config.yaml
model: "image captioner"
dataset: "photos of plants and fungi (iNaturalist)"
train_examples: 45211
image_size: 40
crop_scale_min: 1
horizontal_flip: true
translate: 0.12
tokenizer: "word"
vocab_size: 1482
encoder_arch: "vit"
encoder_norm: "rmsnorm"
encoder_norm_position: "pre"
encoder_activation: "squared_relu"
encoder_head_dim: 32
encoder_fused_qkv: false
encoder_bias: "none"
encoder_qk_norm: true
encoder_layer_scale_init: 0.1
encoder_parallel_block: false
encoder_moe: "top_k"
encoder_drop_path: 0.15
encoder_kv_group_size: 2
encoder_num_experts: 32
encoder_moe_every: 1
encoder_expert_mlp_ratio: 1
encoder_experts_per_token: 2
encoder_shared_expert: false
encoder_patch_size: [4, 4]
encoder_conv_stem: false
encoder_layers: 12
encoder_width: 128
encoder_positions: "sincos"
fusion: "cross_attention"
label_smoothing: 0.1
decoder_width: 384
decoder_layers: 7
decoder_norm: "rmsnorm"
decoder_norm_position: "pre"
decoder_activation: "gelu"
decoder_mlp_ratio: 3
decoder_head_dim: 64
decoder_fused_qkv: true
decoder_bias: "none"
decoder_qk_norm: true
decoder_parallel_block: false
decoder_inner_norm: true
decoder_positions: "rope"
decoder_cross_attention_every: 2
decoder_tie_embeddings: true
residual_init: "zero_last"
optimizer: "nadamw"
learning_rate: 0.00081
beta1: 0.9
beta2: 0.999
eps: 1e-08
max_grad_norm: 1.0
max_steps: 3300
batch_size: 64
epochs: 4.7
lr_schedule: "cosine"
final_lr_fraction: 0.01
warmup_steps: 330
weight_decay: 0.3
Rows from block 2 of the text decoder of a small image captioner, named by matrix and row number. Rows with one number belong to one neuron. Each number is 128 + 32 x the weight over its row's rms, rounded and kept within 0 to 255. All counts start at 0. Numbers have three digits each.
After each neuron's rows are labels from the 100 texts, of 14976, where the neuron reaches its highest value: "tokens" is the input token at the peak. Only what is clearly more common there than usual is listed. The data: photos of plants and fungi (iNaturalist).
# fc1: MLP up (decoder.blocks.2.mlp.fc1.weight, 1152x384), inputs 308-383
# fc2: MLP down (decoder.blocks.2.mlp.fc2.weight, 384x1152, transposed), outputs 308-383

fc1.238:121135129101118202137094131176162130141175104132176090127115108108184182120116117139127139152152172122128117124097103117097120116097142073135083117151139139128170174135120118082140143153170176140112118120167169131114098125105114
fc2.238:160093138128087161137153206196150127144202096117182111109086103109201133145159098103166171127113194129154120105076096112083106073114095117119089100138118139143154221122069113060154160199139164101116097128159202110151145124147079
tokens: "california"

fc1.486:150165143107087130099068164138141152094125123182146085141118144131130140140030116128135170133116142090126122167176138092115191081115126141181097121143100160179114184142092126129021183121195136094114131112142119115111126132135097
fc2.486:125097156121120097096081110137088216139161173142077151176146120144103113186110120118116100092097129105042156144169156102131148172084137133152096085162188172066095133123151118155101089119120156153131133117137161132071103117104144
tokens: "berteroa"; "shaggy"; "parkinsonia"; "juncus"

fc1.368:150158121172019119076158154054137120126144077120179100158089161193100136125149130124098121109131076112170118182096143084122172130168103166112158159125156099109174158140162193168093162162184125135163153116108162095140096111093107
fc2.368:150155163133132133189194136120167129124064124107116106127142121117098126079198147119110152160178105107143146126174077198184154157141175104120134133100126144076152096142147096073120103090117138183112138102164112122044139152101154
tokens: "berteroa"; "xanthoria"; "hypochaeris"

fc1.435:150143092119132096147131136163101147213113147115146093167137081176106177142089066122117097096109162173130095146153100112084146074135106100102139127157136141131123130085129183145146135168145121042097177166160141108106138106149131
fc2.435:122075127092151160084169142123099109143134078161072122099098118127157099147120145102149130084120198134130170112111118129188173123071125162140148156119083169034146096096096150156145078120148113149129104113139133107092130119123247
tokens: "hedge"; "ailanthus"

fc1.752:115142174135147081162159106139104139059165090168143057201080056106147109164148130156128082103119070149104070121175081132098107167126130141145084082069122144127161142108133121120121169122173133107133151117114109073082136125123131
fc2.752:113101127176112142109166142073105157130077101152160091150108087111176076147134147129189154118121144129115116105175119136157062144095149131129134113081143128104098180137097090085097111110122172148110080115151081113134143138162093
tokens: "california"; "prunus"; "echium"; "("

fc1.704:132149112112128109119073142146106169158105103145068173084156118146128169141154132105139083086155151100184113099175157097139131134108112104140091151180204108192142197170122078103059153131152112139119116157137150115175141098113103
fc2.704:189138090153118118147099113114109133154156160080136184116141092140102112144171119135134117127097126133187107171159124151179061164127114110140161185188161081203086138167073126126161104154165077143135126123095187134158147165081131
tokens: "viscum"; "annual"; "family"; "corn"

fc1.165:125138134112183103112129157054142162185085193105098066118134093180116149169094078135151083089157143151122119083141100157079195176119118119112098077143103082092137146119138153148152166103194110145129093066160108146156139117124132
fc2.165:089167092115116134141189124123088094149136147139133115092140173114120140190155197175180123116149092116086084120177103192101132127152131086172128104078156151110140106092111133204119099159084145097117073077057125143138154139078139
tokens: "purple"; "order"; "cakile"

fc1.101:156198118140116130105066104166159184122127121145079105134112092123131128113072147166139077147161149120126084156157176165122127121193147080117138108155075159161056139135197094129079134157121150114116083081191134099106153143162141
fc2.101:116084118175170134116119174140118141178158202140161138153162154085113116133105118089095114132124121138124061154133158164124095119162136119120125120068108111098135156146139098173097139121155159131082130131123148104187098095112080
tokens: "class"; "sulphur"

fc1.583:149147139134091097123136110156147154126179085204192122108109104128193143152070073122175107100075146109159133177126146127174107135087166105133079083161114102145184175150109147108153167136125162113115172102089198104120116159083079
fc2.583:139143154115098167105134150145097154141183097105175141134138124132151111141145065134166147141124129069119140107109121046143115081093147121088104059118078167096125181159071158110140126119092142115110117099181163125119185145144114
tokens: "california"; "wall"

fc1.446:117147161204105110095091107099159129071163078078135131184108128154088157111136078134134117110120143088131135138126127079127160125176165161094123075155122186138123141130123178130082110118174163171124070141122150145104163128118186
fc2.446:140145135129157130054119130143131171126090106099124125122180134065091154153152190093138137148155109140069077132139173223147122124138189144154113064072175118124128070142120106160116131136152129120132167123158109138076158170158131
tokens: "rhus"; "hypericum"; "galium"

fc1.64:134111117121111110164111158123125199150147113067184133099143149163115129127078074143101100141140163143099083115098128094087138155128114126117182144174152169120140198100186111156100143143154110047116136108145194139101132087147136
fc2.64:140080131097162043145097096042101118188114132134136084109119109116169132152165111140098111111147150160102114134049081142103157121153125153116176141151151186134121185035152145164134096127146108098062084112160191125106127118098117
tokens: "hedge"

fc1.490:118120137115098157169122163116125177045137093119140144102122208127106145078118096116153111145150192180129114145137145112097180125180128152083103162062076180156142165144094178085087129097168160135175157073115128148109096087189093
fc2.490:122146147162143108123178101121133134099138155142130166127120132086096137168134139128094185056130130131154155136126121148138123205064103146173171130107116129145159145138117118090102140137142113165108168076135160103110077129166089
tokens: "melilotus"; "coprinus"; "smilax"; "conium"

fc1.466:100117088137097116144068161069150175136111104095203080149109101178166154130098096145128117187155163140118110087143137043110187085121091135113102135151078138101163158117127194057114121164145099074152130081152133123117149127149083
fc2.466:167080161102112081112084122070111149046097121093165083140108108155162122135158101153130080112173164096096177109104127149140111105141080164117125132177116152165076168058146187167095112098110095060070112142097097111084124106117105
tokens: "hedge"; "hemp"

fc1.407:130169139130164137120117102094136142119143126115082148067114139159167147090077093145130121090149141106168046149227131112093116128114104058122112112130150151131141161171092119128171125116130128147197107103169144122140159134100135
fc2.407:143114142186157141122141107090180103070141116142106111101124162149124155098152126134123044058156101100144102119179152115107132147109085142137104144199147096134164173166118145147119095140145051103187069117155083191131135104141127
tokens: "viscum"; "chenopodium"; "lamium"

fc1.187:096152090164124104133132175081158163125162165125146147124136157159147141162119103137091095080182110105160105103088166108200143080115153147124094139182121141141145110177096085113119090087106074148102132121151127141173065152056120
fc2.187:098103101144109089155125169143119108170125090145081134101132145109142124202131154168129148106159121123154123132118126218160113101130135154099124148085082145134117202147107113153091128124112107110125192098116087085121113123129165
tokens: "rhus"; "suckling"; "alsike"; "foot"

fc1.189:113131155112119167106152151147138158119137084081111101064160121139176125163062138162139086127135190109097122101174161107104156187114082103153094069125141138149118160105162110072165141104123087095152075128140161141121091096150059
fc2.189:150129151132057087084106172126120128083144099143169146121142095138150155115160097167100100170107156080109167070089189058101133122141133147115098088197142145130121128125161126157133118187131093054138112129125127158126116150177118
tokens: "viscum"; "chenopodium"; "adiantum"

fc1.699:103113106165133109168091188085127128138161119174128166072164138121131121080161063139174119112128103139142135111136112134108163111126130057080100124147177122097206162130114188158108136098156139135110100181114091172136129127107126
fc2.699:126099124132144147163121100094075159152120137193098133104113146152126095133173101145134119133087158151114226146132141137139172155145083184090100117175193169059121094173064131144142127120115095116140108187095108158118123118104157
tokens: "viscum"; "heath"; "soft"

fc1.494:106120111188098126172132138179113151135149141067181125136123113098139122089053150113101126121119171083143132119162175116159146113218158156165134108106075127149180115135144136088080136122144157095181127092161150178119121146131083
fc2.494:135078095146114067076107105083081165130129083105144183099139118130117089112207036066140191128165119153128169177111053189096173147075119136138174118158154135121131097108148122157195123134155144154114133123064115125148152108123137
tokens: "class"

fc1.208:106095138213045092121122117150166111039088136111086089147139189172132172156107070125175050197158118108076105131097119063149074153145147133070128128112077115116158131149109132070094090099131140086097120134156147088134130098134137
fc2.208:153126175108129084136137097103107118125116149124121146139163122134119168177110146076169178166127136098147159141123107171070158082159123121165153149178065142110120088074121141081123140052112123152089172132094168143150118141134157
tokens: "great"; "paint"; "shepherd's"; "european"

fc1.343:145152139133107157109074137145151120112146099102160101133153109100137129080098114181157153108143157167112110135155147096107120152167113161124136115172128182131158115092137161146125166154147092181124144119114130086065134132166046
fc2.343:090197101088105102119098153127153107112147106150105158074136183091158109118135161184083139099185095160121131140136151137138117102121086097135090127103130116158144108160175132118136160107144127134107139135140127134069165107134107
tokens: "clover"; "juniper"; "seal"; "avens"

fc1.620:090136077164069204106090094145098173161132124138126094089140152116133125043133131119130161177128169120129096126142126081071121173167164065095081145122061139155133092119143079151135124183107128093064122159131116189125158084142123
fc2.620:084143069131139128173176077182126128172193134118090112166142190132122159059108141049154126102155076094118132123190108184155113146120119091146150148138123124135131049090131120132179110129102145097086119124096071158142137158132117
tokens: "purple"; "white"

fc1.589:153131074147129109170135202089113136050111119112151122182160106188178168065128044128119118118143120134118137072144097115132170133097106121151140114142146131199106116163095136138145129067157174090134096171107118098121128069107133
fc2.589:112122114126167103111145173074096102180177146169099128143135131121133168131137138119138175069012101137119110109127078143107135163088069127141161128041101176127128167102123153143152148104136103157154145117112118157165162103128112
tokens: "rhus"; "aralia"; "flowering"

fc1.120:123164148152105164101114127098119153072137080139188093136156082132135133132097049130181124091138088123151145116129178119147156094113109109131056078131174111085132143131048093095081185108147090094186100096154111159122097130157094
fc2.120:143088134147097116042101153142124136159132134137115123116163092206122103165100176115147085183136130210112169110134160153131160110113130140141103075194177087116137145120074155150110136147094138117091176167117129130109134146100134
tokens: "class"

fc1.683:113162119113096196175132131100131094154154155049129118109117093143168098122177096125102031106109168169131134107167150114151159079165162157097065128172138120167124130110128116128180183169144128073089111138129156069066119102053124
fc2.683:100132133135136156124127141162115054118150204123166120103109132136120114131153149087094068143188143117090138122095141109175117129183162113122101122173092114182128161120102163130139049142183103100121130107057121099104144203113185
tokens: "family"

fc1.544:104133111146135155101142142105170105151193128109139111110159115145162157067094098134143054116125175124078101095175132111067101121126152077074103146123131124164163151164155114116105170137143135100132132143110152136140113094115120
fc2.544:079117123178150079194111103124160120101195105114188098126115172109135123074080110168116080144170087086113148068142178124162151084136140193129160078142142134094174190167144157115086215139198130079174110147111133118060118151088126
tokens: "viscum"; "soft"; "ficaria"; "tipularia"

fc1.460:135160130157124154121126064157108106082138065152167109121089157139166185144137098120136108120128092079148085126133126121134039165131124129149125119059166152130123183121181104137085062141155128135158097100159137185162133128043108
fc2.460:145132097189080119087153147067142082140141140146134135102135094225144141193134141152127126148109124104122061119096074119129108075158095117193157144120136076150138151206134149132118115152104159159072106128131122095144091118054140
tokens: "clover"; "alfalfa"; "honeylocust"; "aspen"

fc1.742:133155163139127166156114115076158100130131115131122136176080130118091172126122067187134078134105104072118109176127075103087151122134122121114090112161116126103107173122130152082100069177165119087069152080182154143178173188139141
fc2.742:110119119171121133123118115135146133170053128133132175134163156197144132137048122163114127132136109108109176114091085137140145148104073141130139153152077097113077166122111117106120098132117120085078128109143130125142129153119117
tokens: "great"; "hemp"; "butterfly"

fc1.179:112118150147103117178080146131175151106182159118122133173092167142154153151118080133146148152165107125123100149164077052128064111120154137103105124167083114162117141155098126033163117122149150124108164130147130095096143112101066
fc2.179:139099154118113130116095184096134133108137132118119170153116148173122121129151093153165156167121098134158121141158089096155049062127133202109063127175048161175091123121158106134108170041128123087104155101113119095128129109107068
tokens: "great"; "green"; "common"; "butterfly"

fc1.500:146120125159094182164081091159164119158142127156090116100133118159157148104147091143082129154101220079160160162140119134131132094146168156115139129175071139110153085107135106134124116183178154089134125175123155165103144156138105
fc2.500:108162102154184148119123085176135125148113110122194174091162126093118130169127178126077125130150088126103130134087192152069122206139148102128146158098102072181170172142157111193083160114122146192086128172117138065136132135150060
tokens: "melilotus"; "pilosella"; "potentilla"; "anthriscus"