From a checkpoint of a small image captioner: decoder width 384.
Rows from block 4 of the text decoder of a small image captioner, named by matrix and row number. Rows with one number belong to one neuron. Each number is 500 + 50 x the weight over its row's rms, rounded and kept within 0 to 999. All counts start at 0. Numbers have three digits each.
Before each neuron's rows are labels from the 100 texts, of 14976, where the neuron reaches its highest value: "tokens" is the input token at the peak. Only what is clearly more common there than usual is listed. The data: photos of plants and fungi (iNaturalist). In brackets: how many of the 100.
# fc1: MLP up (decoder.blocks.4.mlp.fc1.weight, 1152x384), inputs 0-63
# fc2: MLP down (decoder.blocks.4.mlp.fc2.weight, 384x1152, transposed), outputs 0-63

tokens: "order" (96)
fc1.106:452462555464567541612474515454571647580458496506478476512512437438421551480530530542473499519479468487544380512527505510431481491465536457587450442408422584449414431590566479506551389497543547
fc2.106:478469496507448484514468542508530486484513489551472474473540543615544516492472460494574407558443487568564554411430471562464488555535408542505514474486560491433392543493475458428449554517526469

tokens: "berried" (40); "-" (31); "blue" (23)
fc1.679:554509445511456455524562476530498532572495480488446546532565627510554475482511469460508373519602486543623470555497580526553556613503512500544467501512506561538586419449512478494479553446538588
fc2.679:471414395457539484473511513523414586432496519503557430494446507537553541454537488451479535482494589568454545509569481422530503534556480578502519510516504387483513430575512517505495522501489442

tokens: "-" (60); "(" (40)
fc1.31:488508505507532538494555451544400617481428439494530427579489378510531551497445486428529555465478535545498477507587464555523541435498447510488551550511516499456541544521567513557494527478454498
fc2.31:473457513526445573559552525451521422545457479517465599591458510514592461447558520503559573565521524406559513488563546469568457513536467610534472678448491485628542484574367383563397513453589510

tokens: "asparagales" (56); "holostea" (8)
fc1.648:497492541449615531487476420506458479565525607534551411516517504535555532519445391481452527516459580465530491567509533409548512474531436454524494550474517457473481399500631474508424534415540564
fc2.648:568425489495587508488562425507465201484482531498478494476505524530559509453559524529525473464495612541472517516506502462492397421492501533560503445551519454475530434469523486447458526466492468

tokens: "family" (42); "orange" (8); "cylindropuntia" (8); "common" (7)
fc1.211:485501472501456529543428480474469600537424569519490451515391563449564602534543513486415464549554447550445539575477609533474489509413501441493414567443393494516514502468482542553501442460548484
fc2.211:463518503526462527504535513450500538488497471536501566537515546513481500443526509480471647577469500493476489496514454509493449534474476558468449489496399491534473449524540537497605494452484489

tokens: "common" (53)
fc1.300:442508497413521561520467425503473513577389520549530514518433489513419449525495539465493429555488508492514480497538577499446517481497520475598474493429582559485501444522589552524507523476568641
fc2.300:532460414504499535459526578501467555475653447554466477456569482577452491500454507493507514443604409416516488574491417506522480491423527526501568410470533533454555444517442471417528493502455422

tokens: "field" (29)
fc1.734:464514547397487508519581534386447524510517543503524401513480425467488504501417469494548441511524466483534496470562462567489518505418494524408447595475475467566559507529619501528527515550436500
fc2.734:516563484559529512549462470523495453520423561535504478516496461499571526431519518524430558624567515600547408556490480560529524478478600481560552508474466444457482480428449496546501585485475447

tokens: "field" (70); "wood" (23)
fc1.134:426517516496486349466435475507474511537411556484486528499459567527476515459510432469449523548440505506523441553534518476578645504535517452436500609427402556510466435503523454559516419500413522
fc2.134:476484574532473472497509505471480507482576433523497561531476455520404503473522450367520508547447561480513457523517478523500398496467533481566530548499495485426600451546417469372554512442479450

tokens: "field" (44); "norway" (24); "european" (15); "pacific" (14)
fc1.273:512586578470413451475544384448503527457528513515590419522481460551493443522401452419500480497491487489549475506532525464555625578522583565401528506492536540533445421565443471583502484467464462
fc2.273:563556488439506425480525458488532544431527537459498465494519425532477434499528563528460545524542485514454415476538504583424452528481462510459499526501475591508506430494395476527543492484469452

tokens: "family" (100)
fc1.376:521545464478521488522465430445498479488502505501533469531445569417475578575497470493464532550548551543548430577609584478489493501481515515547480507531470488505462467467539500581429368447533497
fc2.376:531435426506534447491399604433479512443369487534565467441529396466549467453449489670467566466494489552498536473587523552513433489448510575531531625466607464600436492503519549479506489547522491

tokens: "common" (41); "field" (22)
fc1.655:492502428451516435489483408510516559486524537520455531515441565604467505615457459487437524461526465576374385618478453420550450606462499418446409537485469513444480535463493467541558493503403513
fc2.655:543473518423449529515510448466473559515430429474499579518440426450477540548528526419458480487540563530538460436489514538415430515487587515523531503504488524550518354503545479548504458590558522

tokens: "field" (58); "norway" (41)
fc1.547:539554448478527479488553436482468550440534485522540491611441496565410508502315528452482559506537503486513432562495479585589608498515483489382500478495530426506538378506496477520488490522498478
fc2.547:525449566429580459482506533491559489465493424528503473447457491482421514509498562532493572552523459543514386509512504574523534542407481481432479633523573545473489423503495474539560466506509477

tokens: "common" (56)
fc1.377:450474421530543554545532557435511493401456535541492465473460495580488497462419512491432494498480571500506469489515489434565555398602510448489450621510514569559537483582606544498554530459493560
fc2.377:558504495533432547458506525456524570550556466467503412457518626492552475509520591489556459587503481495536458526524458579492410496452433455545545499529469557454496611512565495440519568512456485

tokens: "berried" (38); "-" (37); "blue" (23)
fc1.575:488491480391509539452520440502513525472486487530472566534456510557460509488527525437465475498462627530468486577500585554569564611567496553475424499503483457549526489523549387495487530462465585
fc2.575:478518458513533515440401475468509570482620487578411483494422534601544512552485493468490463592564532517497447508557521520477550541583521532423427494443476519568510491560535532491443515424479477

tokens: "field" (75); "norway" (25)
fc1.1:532572426471519401471591519460435537514467476491490473509541467494465488492494502514431475452469479542423387514533520531557648535497482450381521484559480510463460441555474513553471491471427441
fc2.1:516506518446593477494490497449443525469529507539512476499502476520453501502476586537468505551479543514455404533525593613537518540455464476380474615439487574452536464512457462542556493420486474

tokens: "family" (80)
fc1.90:483545498425496553546457520393503468528481478497483509540468430464430556587404523563558426486476538562504414610471503473484544531509538499562585570395513548564475397494486504565477475518490552
fc2.90:468493446462470436461429552582510529493560510445418509526521602550502561467564505484387595525518459441561471491511507551444444551513466550461476542407513498474508410412511450547471453500481461

tokens: "field" (22); "viburnum" (21); "common" (17)
fc1.426:492501490487518467440392490473486570538493468592552505491442569448450515528503477495449483568543518509481426473463650447510482531481578462485484581493520552495483528491544518614515391445481499
fc2.426:512522444456493468563564443439491505499449500431477494394591483453509472463470513490462506524564571550495411433482396474646546460488536536469547431519494467489511404568573532542546543514509485

tokens: "-" (73)
fc1.369:494495465451548477522548461398473582554532522621479444460442552456423508487488427502438426557483447477550504539539490492467499569577497539487374522526484462531489420436510482475510449409470453
fc2.369:478539484600506482458516477515449568482559500453479524446538507440545492515500478511426508433545464474495519432541493447445524603468403604483484476548543525493530431591579467580461514536610508

tokens: "-" (34); "ribwort" (22)
fc1.259:454474506492532541547490482434492568470517545538492548508467523501529574533458477481421538515506521499499478457456508450469491490595568519438471591451418562492525543549505505468510459468368553
fc2.259:541379432532485575493560507560548520444522464527453397419561536542494485629396522529419536453449536420526563543469516501492508486526452554469553475472529620363573489540474540557566494458513541

tokens: "-" (57); "of" (42)
fc1.510:515634558447475576455539459400408516548436563510506530471452459518491509560419491496501522501528542508515508489429498480523577524487472523488512510465518525475498508540485475481476509492467540
fc2.510:525518574562414530517569515568480392544517580565479503435604456506541556445489484527482510493477498444460494499493553492472385421447533505542541518515489491515497534520506590482401476538497641

tokens: "berried" (39); "osmunda" (19); "blue" (14); "rubus" (14)
fc1.478:554484555483563528465447415477381538606514492484544466505495546523524471488481495508459510479504559532503499520463481537583581611576460565484399521507515463473510560506475409514425642468444518
fc2.478:425512464505563470468410520486460544431438541576480516568505566518494502545437565487512499530597422554525425520585544467445495546401488465577510488471481413523522415531501524461553513473533529

tokens: "family" (75); "arbutus" (25)
fc1.629:474464446418438525601455515491437603504379463583569464609560501515596447509455485443584514519461544535527557512511516581507516517481479501519499491455492522529573453510537513525514528540467515
fc2.629:451457495541489444389441492470507550588614489641497549426455424447467421549456493440480411517544517530491501550483559494462575459475570476456500470501507499542416474584507573554559460534504391

tokens: "order" (82)
fc1.185:435525542391466482449450448426460521452540493623482501536482450479554477481484552564427493523454497444491513543429624530468531629445532447539381529546576534455501489515563427504505422512478544
fc2.185:524489546610487422452547520484472425496474445502520633556516497493424542484485481365457574427510517544539381516490476518565560519534522535564534454541542413562489570571531558480562487514485388

tokens: "family" (76); "order" (22)
fc1.173:472486473575438544488439507481473570596541586601478568506510448576529558498496542500489434537543445455574509547497590536511546559562415543524462593500490512532457499530534454594430428497591505
fc2.173:512483558536516464482544498464539375491463419491493388531514497466450457442516424420522607431487538503438496521569421469497507517476548534420548542487517482470499512395447473465427436534543516

tokens: "biting" (31); "meadow" (27); "-" (16); "japanese" (9)
fc1.203:463491497470492442510591512451436509522490505478506525541529536435563558512364471521406525508432515535493445500558400591505563532506499516319536496587450480491527558524492507521562494501493544
fc2.203:507529425410438424495423545508555596446490529517531466477536555500438511475480542471567465464528387448530578500427493504529504547544578505556478500451422462525437458485433453551460499498535550

tokens: "asparagales" (36); "holostea" (30); "fagales" (12); "lamiaceae" (8)
fc1.359:527563501518488456559496409548524525516531620502543511454508558513515506611465464398480491508521449541500506540495548388550545455538461544464509528579443523451537472429592499459499518447480480
fc2.359:577461500442461450532536468566454456555507512484511447477516518514560554524521434515516532458583569488513536498475526557588490430572567497558477485553517396513512528484555493399469541420471514

tokens: "-" (51); "canadian" (39); "tall" (10)
fc1.630:515503490452503506521516430549469583540515542561500474551526579475476494459514382512507513524585532512536491562529502554458560498520455526513498491547439532462500458501533530523504513445503523
fc2.630:380508451451599459517502505463512445548518587494564521548508563452522572455535432507497550553599548436555482569626537423425437515510525466449518570509460511482528530504560488494514442498503496

tokens: "order" (77); "-" (22)
fc1.708:482555378448515578469552529519518490432489535575498507531438401453583434535488474526438508541406505475504464504441514518499484474504498432427424490410484552476488467524573490522536490492433487
fc2.708:450477495472588510497467566509451529523435485447531507518489572508468458514498537418521481512605459529512409538472429548401528457491530518557530464438537430500443500532561543547495526479532518

tokens: "family" (54); "wild" (36)
fc1.454:512585331512564497498418451464432499510426500498485485564473518522454443527387399449527468518505446611464414518522488447526513521471500528370505498515478420479469446416543548566455551498507433
fc2.454:558503537498507472507474537490542528497502386491534399550517528497449471507456575494566512389381553468525445414511470471475460534458506560473728402603469410433497480561463509506564470463498620

tokens: "field" (7)
fc1.370:474498429430515443501492399448455566488469535540598473495389473544420503508487464468446530505493477491561416470505512458465498461510520582494382468418470506586378463525470499545502459437526563
fc2.370:494486454484525501504530528700389473503448504483419520535585552513593470555423520492497466519590365501540505431478483551479549617492527509491511512538414431448568392565458600480388521425569495

tokens: "family" (26)
fc1.543:425509467550477479480461443509433458635427616470512443474489577532469423535430434473476440588539494552537510548522507571508598609527452514505538611561513502479462463493498493560500492454488549
fc2.543:413540524498515452459501485391468500494460438509469457389485589555443436539450450572471550421446617507480499469500470443467388496466522532520541431500501530433555400547444508518579507506556520

tokens: "-" (34); "ribwort" (26); "horn" (23); "scentless" (9)
fc1.138:546511510452554423387478485576542417494454518468533443563581538409506497540493571488501526480416448595545458494514473503527466438507443481414507600534528529469508491540535484462532541490477528
fc2.138:505515473566519505469518531578487512397526514503565489486565520518458542417490504613350516501635513521568481516525562466476424394503542453540477533505523534501507544488488545506459449488466548

tokens: "sweet" (8); "orange" (8)
fc1.515:516525492447511506481496456487569542481469530539527448597413408563588559555378560435474506474458505496443510541587551482437613480481563480456488473548394583487451548509530428484537529523494560
fc2.515:536507515469437475524444544455533616472482454561506484505455484439544527505463524431563535526495405486478442508534564551448590543460520551510455453488409514587506564456542500505478487551513470

tokens: "berried" (40); "-" (34); "blue" (18)
fc1.264:392557476393444582550526442591451547474502471483568493536502540533545482517443488461475457505465510528536495553525595560552578545484552454535566515472497525533475515541482515497463536524439610
fc2.264:507541445489511522533529492505516550495567498413539576558498472510513543415606544476433503519420437490431535579546520567502477509443516525484502514523451492460584432466553539438504543431489437

tokens: "dactylis" (37); "(" (18)
fc1.267:571572540473442521597476494482522518495443428511540463489519436491538488569538468493499389569524501422443573533420468513502453458545549445527504463508474554436551520477529480483489485528522560
fc2.267:486455501501540535516423495529463506454539527545480379459515486559447491563447552478537578507446531545432473502551471455427476419469467453437468443398534498493496455489475429493540601550520513

tokens: "-" (42); "acer" (27); "stairstep" (19); "baccharis" (8)
fc1.392:482574550455490433483485461491491522549497521473449578517476385517491497571551511452353398507495493400490463515444519501400546604479464527517399494402475472495462543484502529520538453510576512
fc2.392:537597451493528462543500435501495562429442494381523500508510393479563538590482511511495501404378563482513478453503441603506488578586502471532460460538457446568450488540507463552579609515508488

tokens: "sweet" (47); "fasciculatum" (18); "splendens" (18); "serotina" (11)
fc1.707:481530490376501416422545568474474463527471515546532493460391633493589529515536417467404535500513446489484469474516555451589515475462471562510470558528425514542398468455606465475517470512496449
fc2.707:482496600530442567474495526426391493481433484554570571465403508404510529471433444518470450485429422475455380481438513522545516527509429510398487588469454490408473398494541477558453518565584473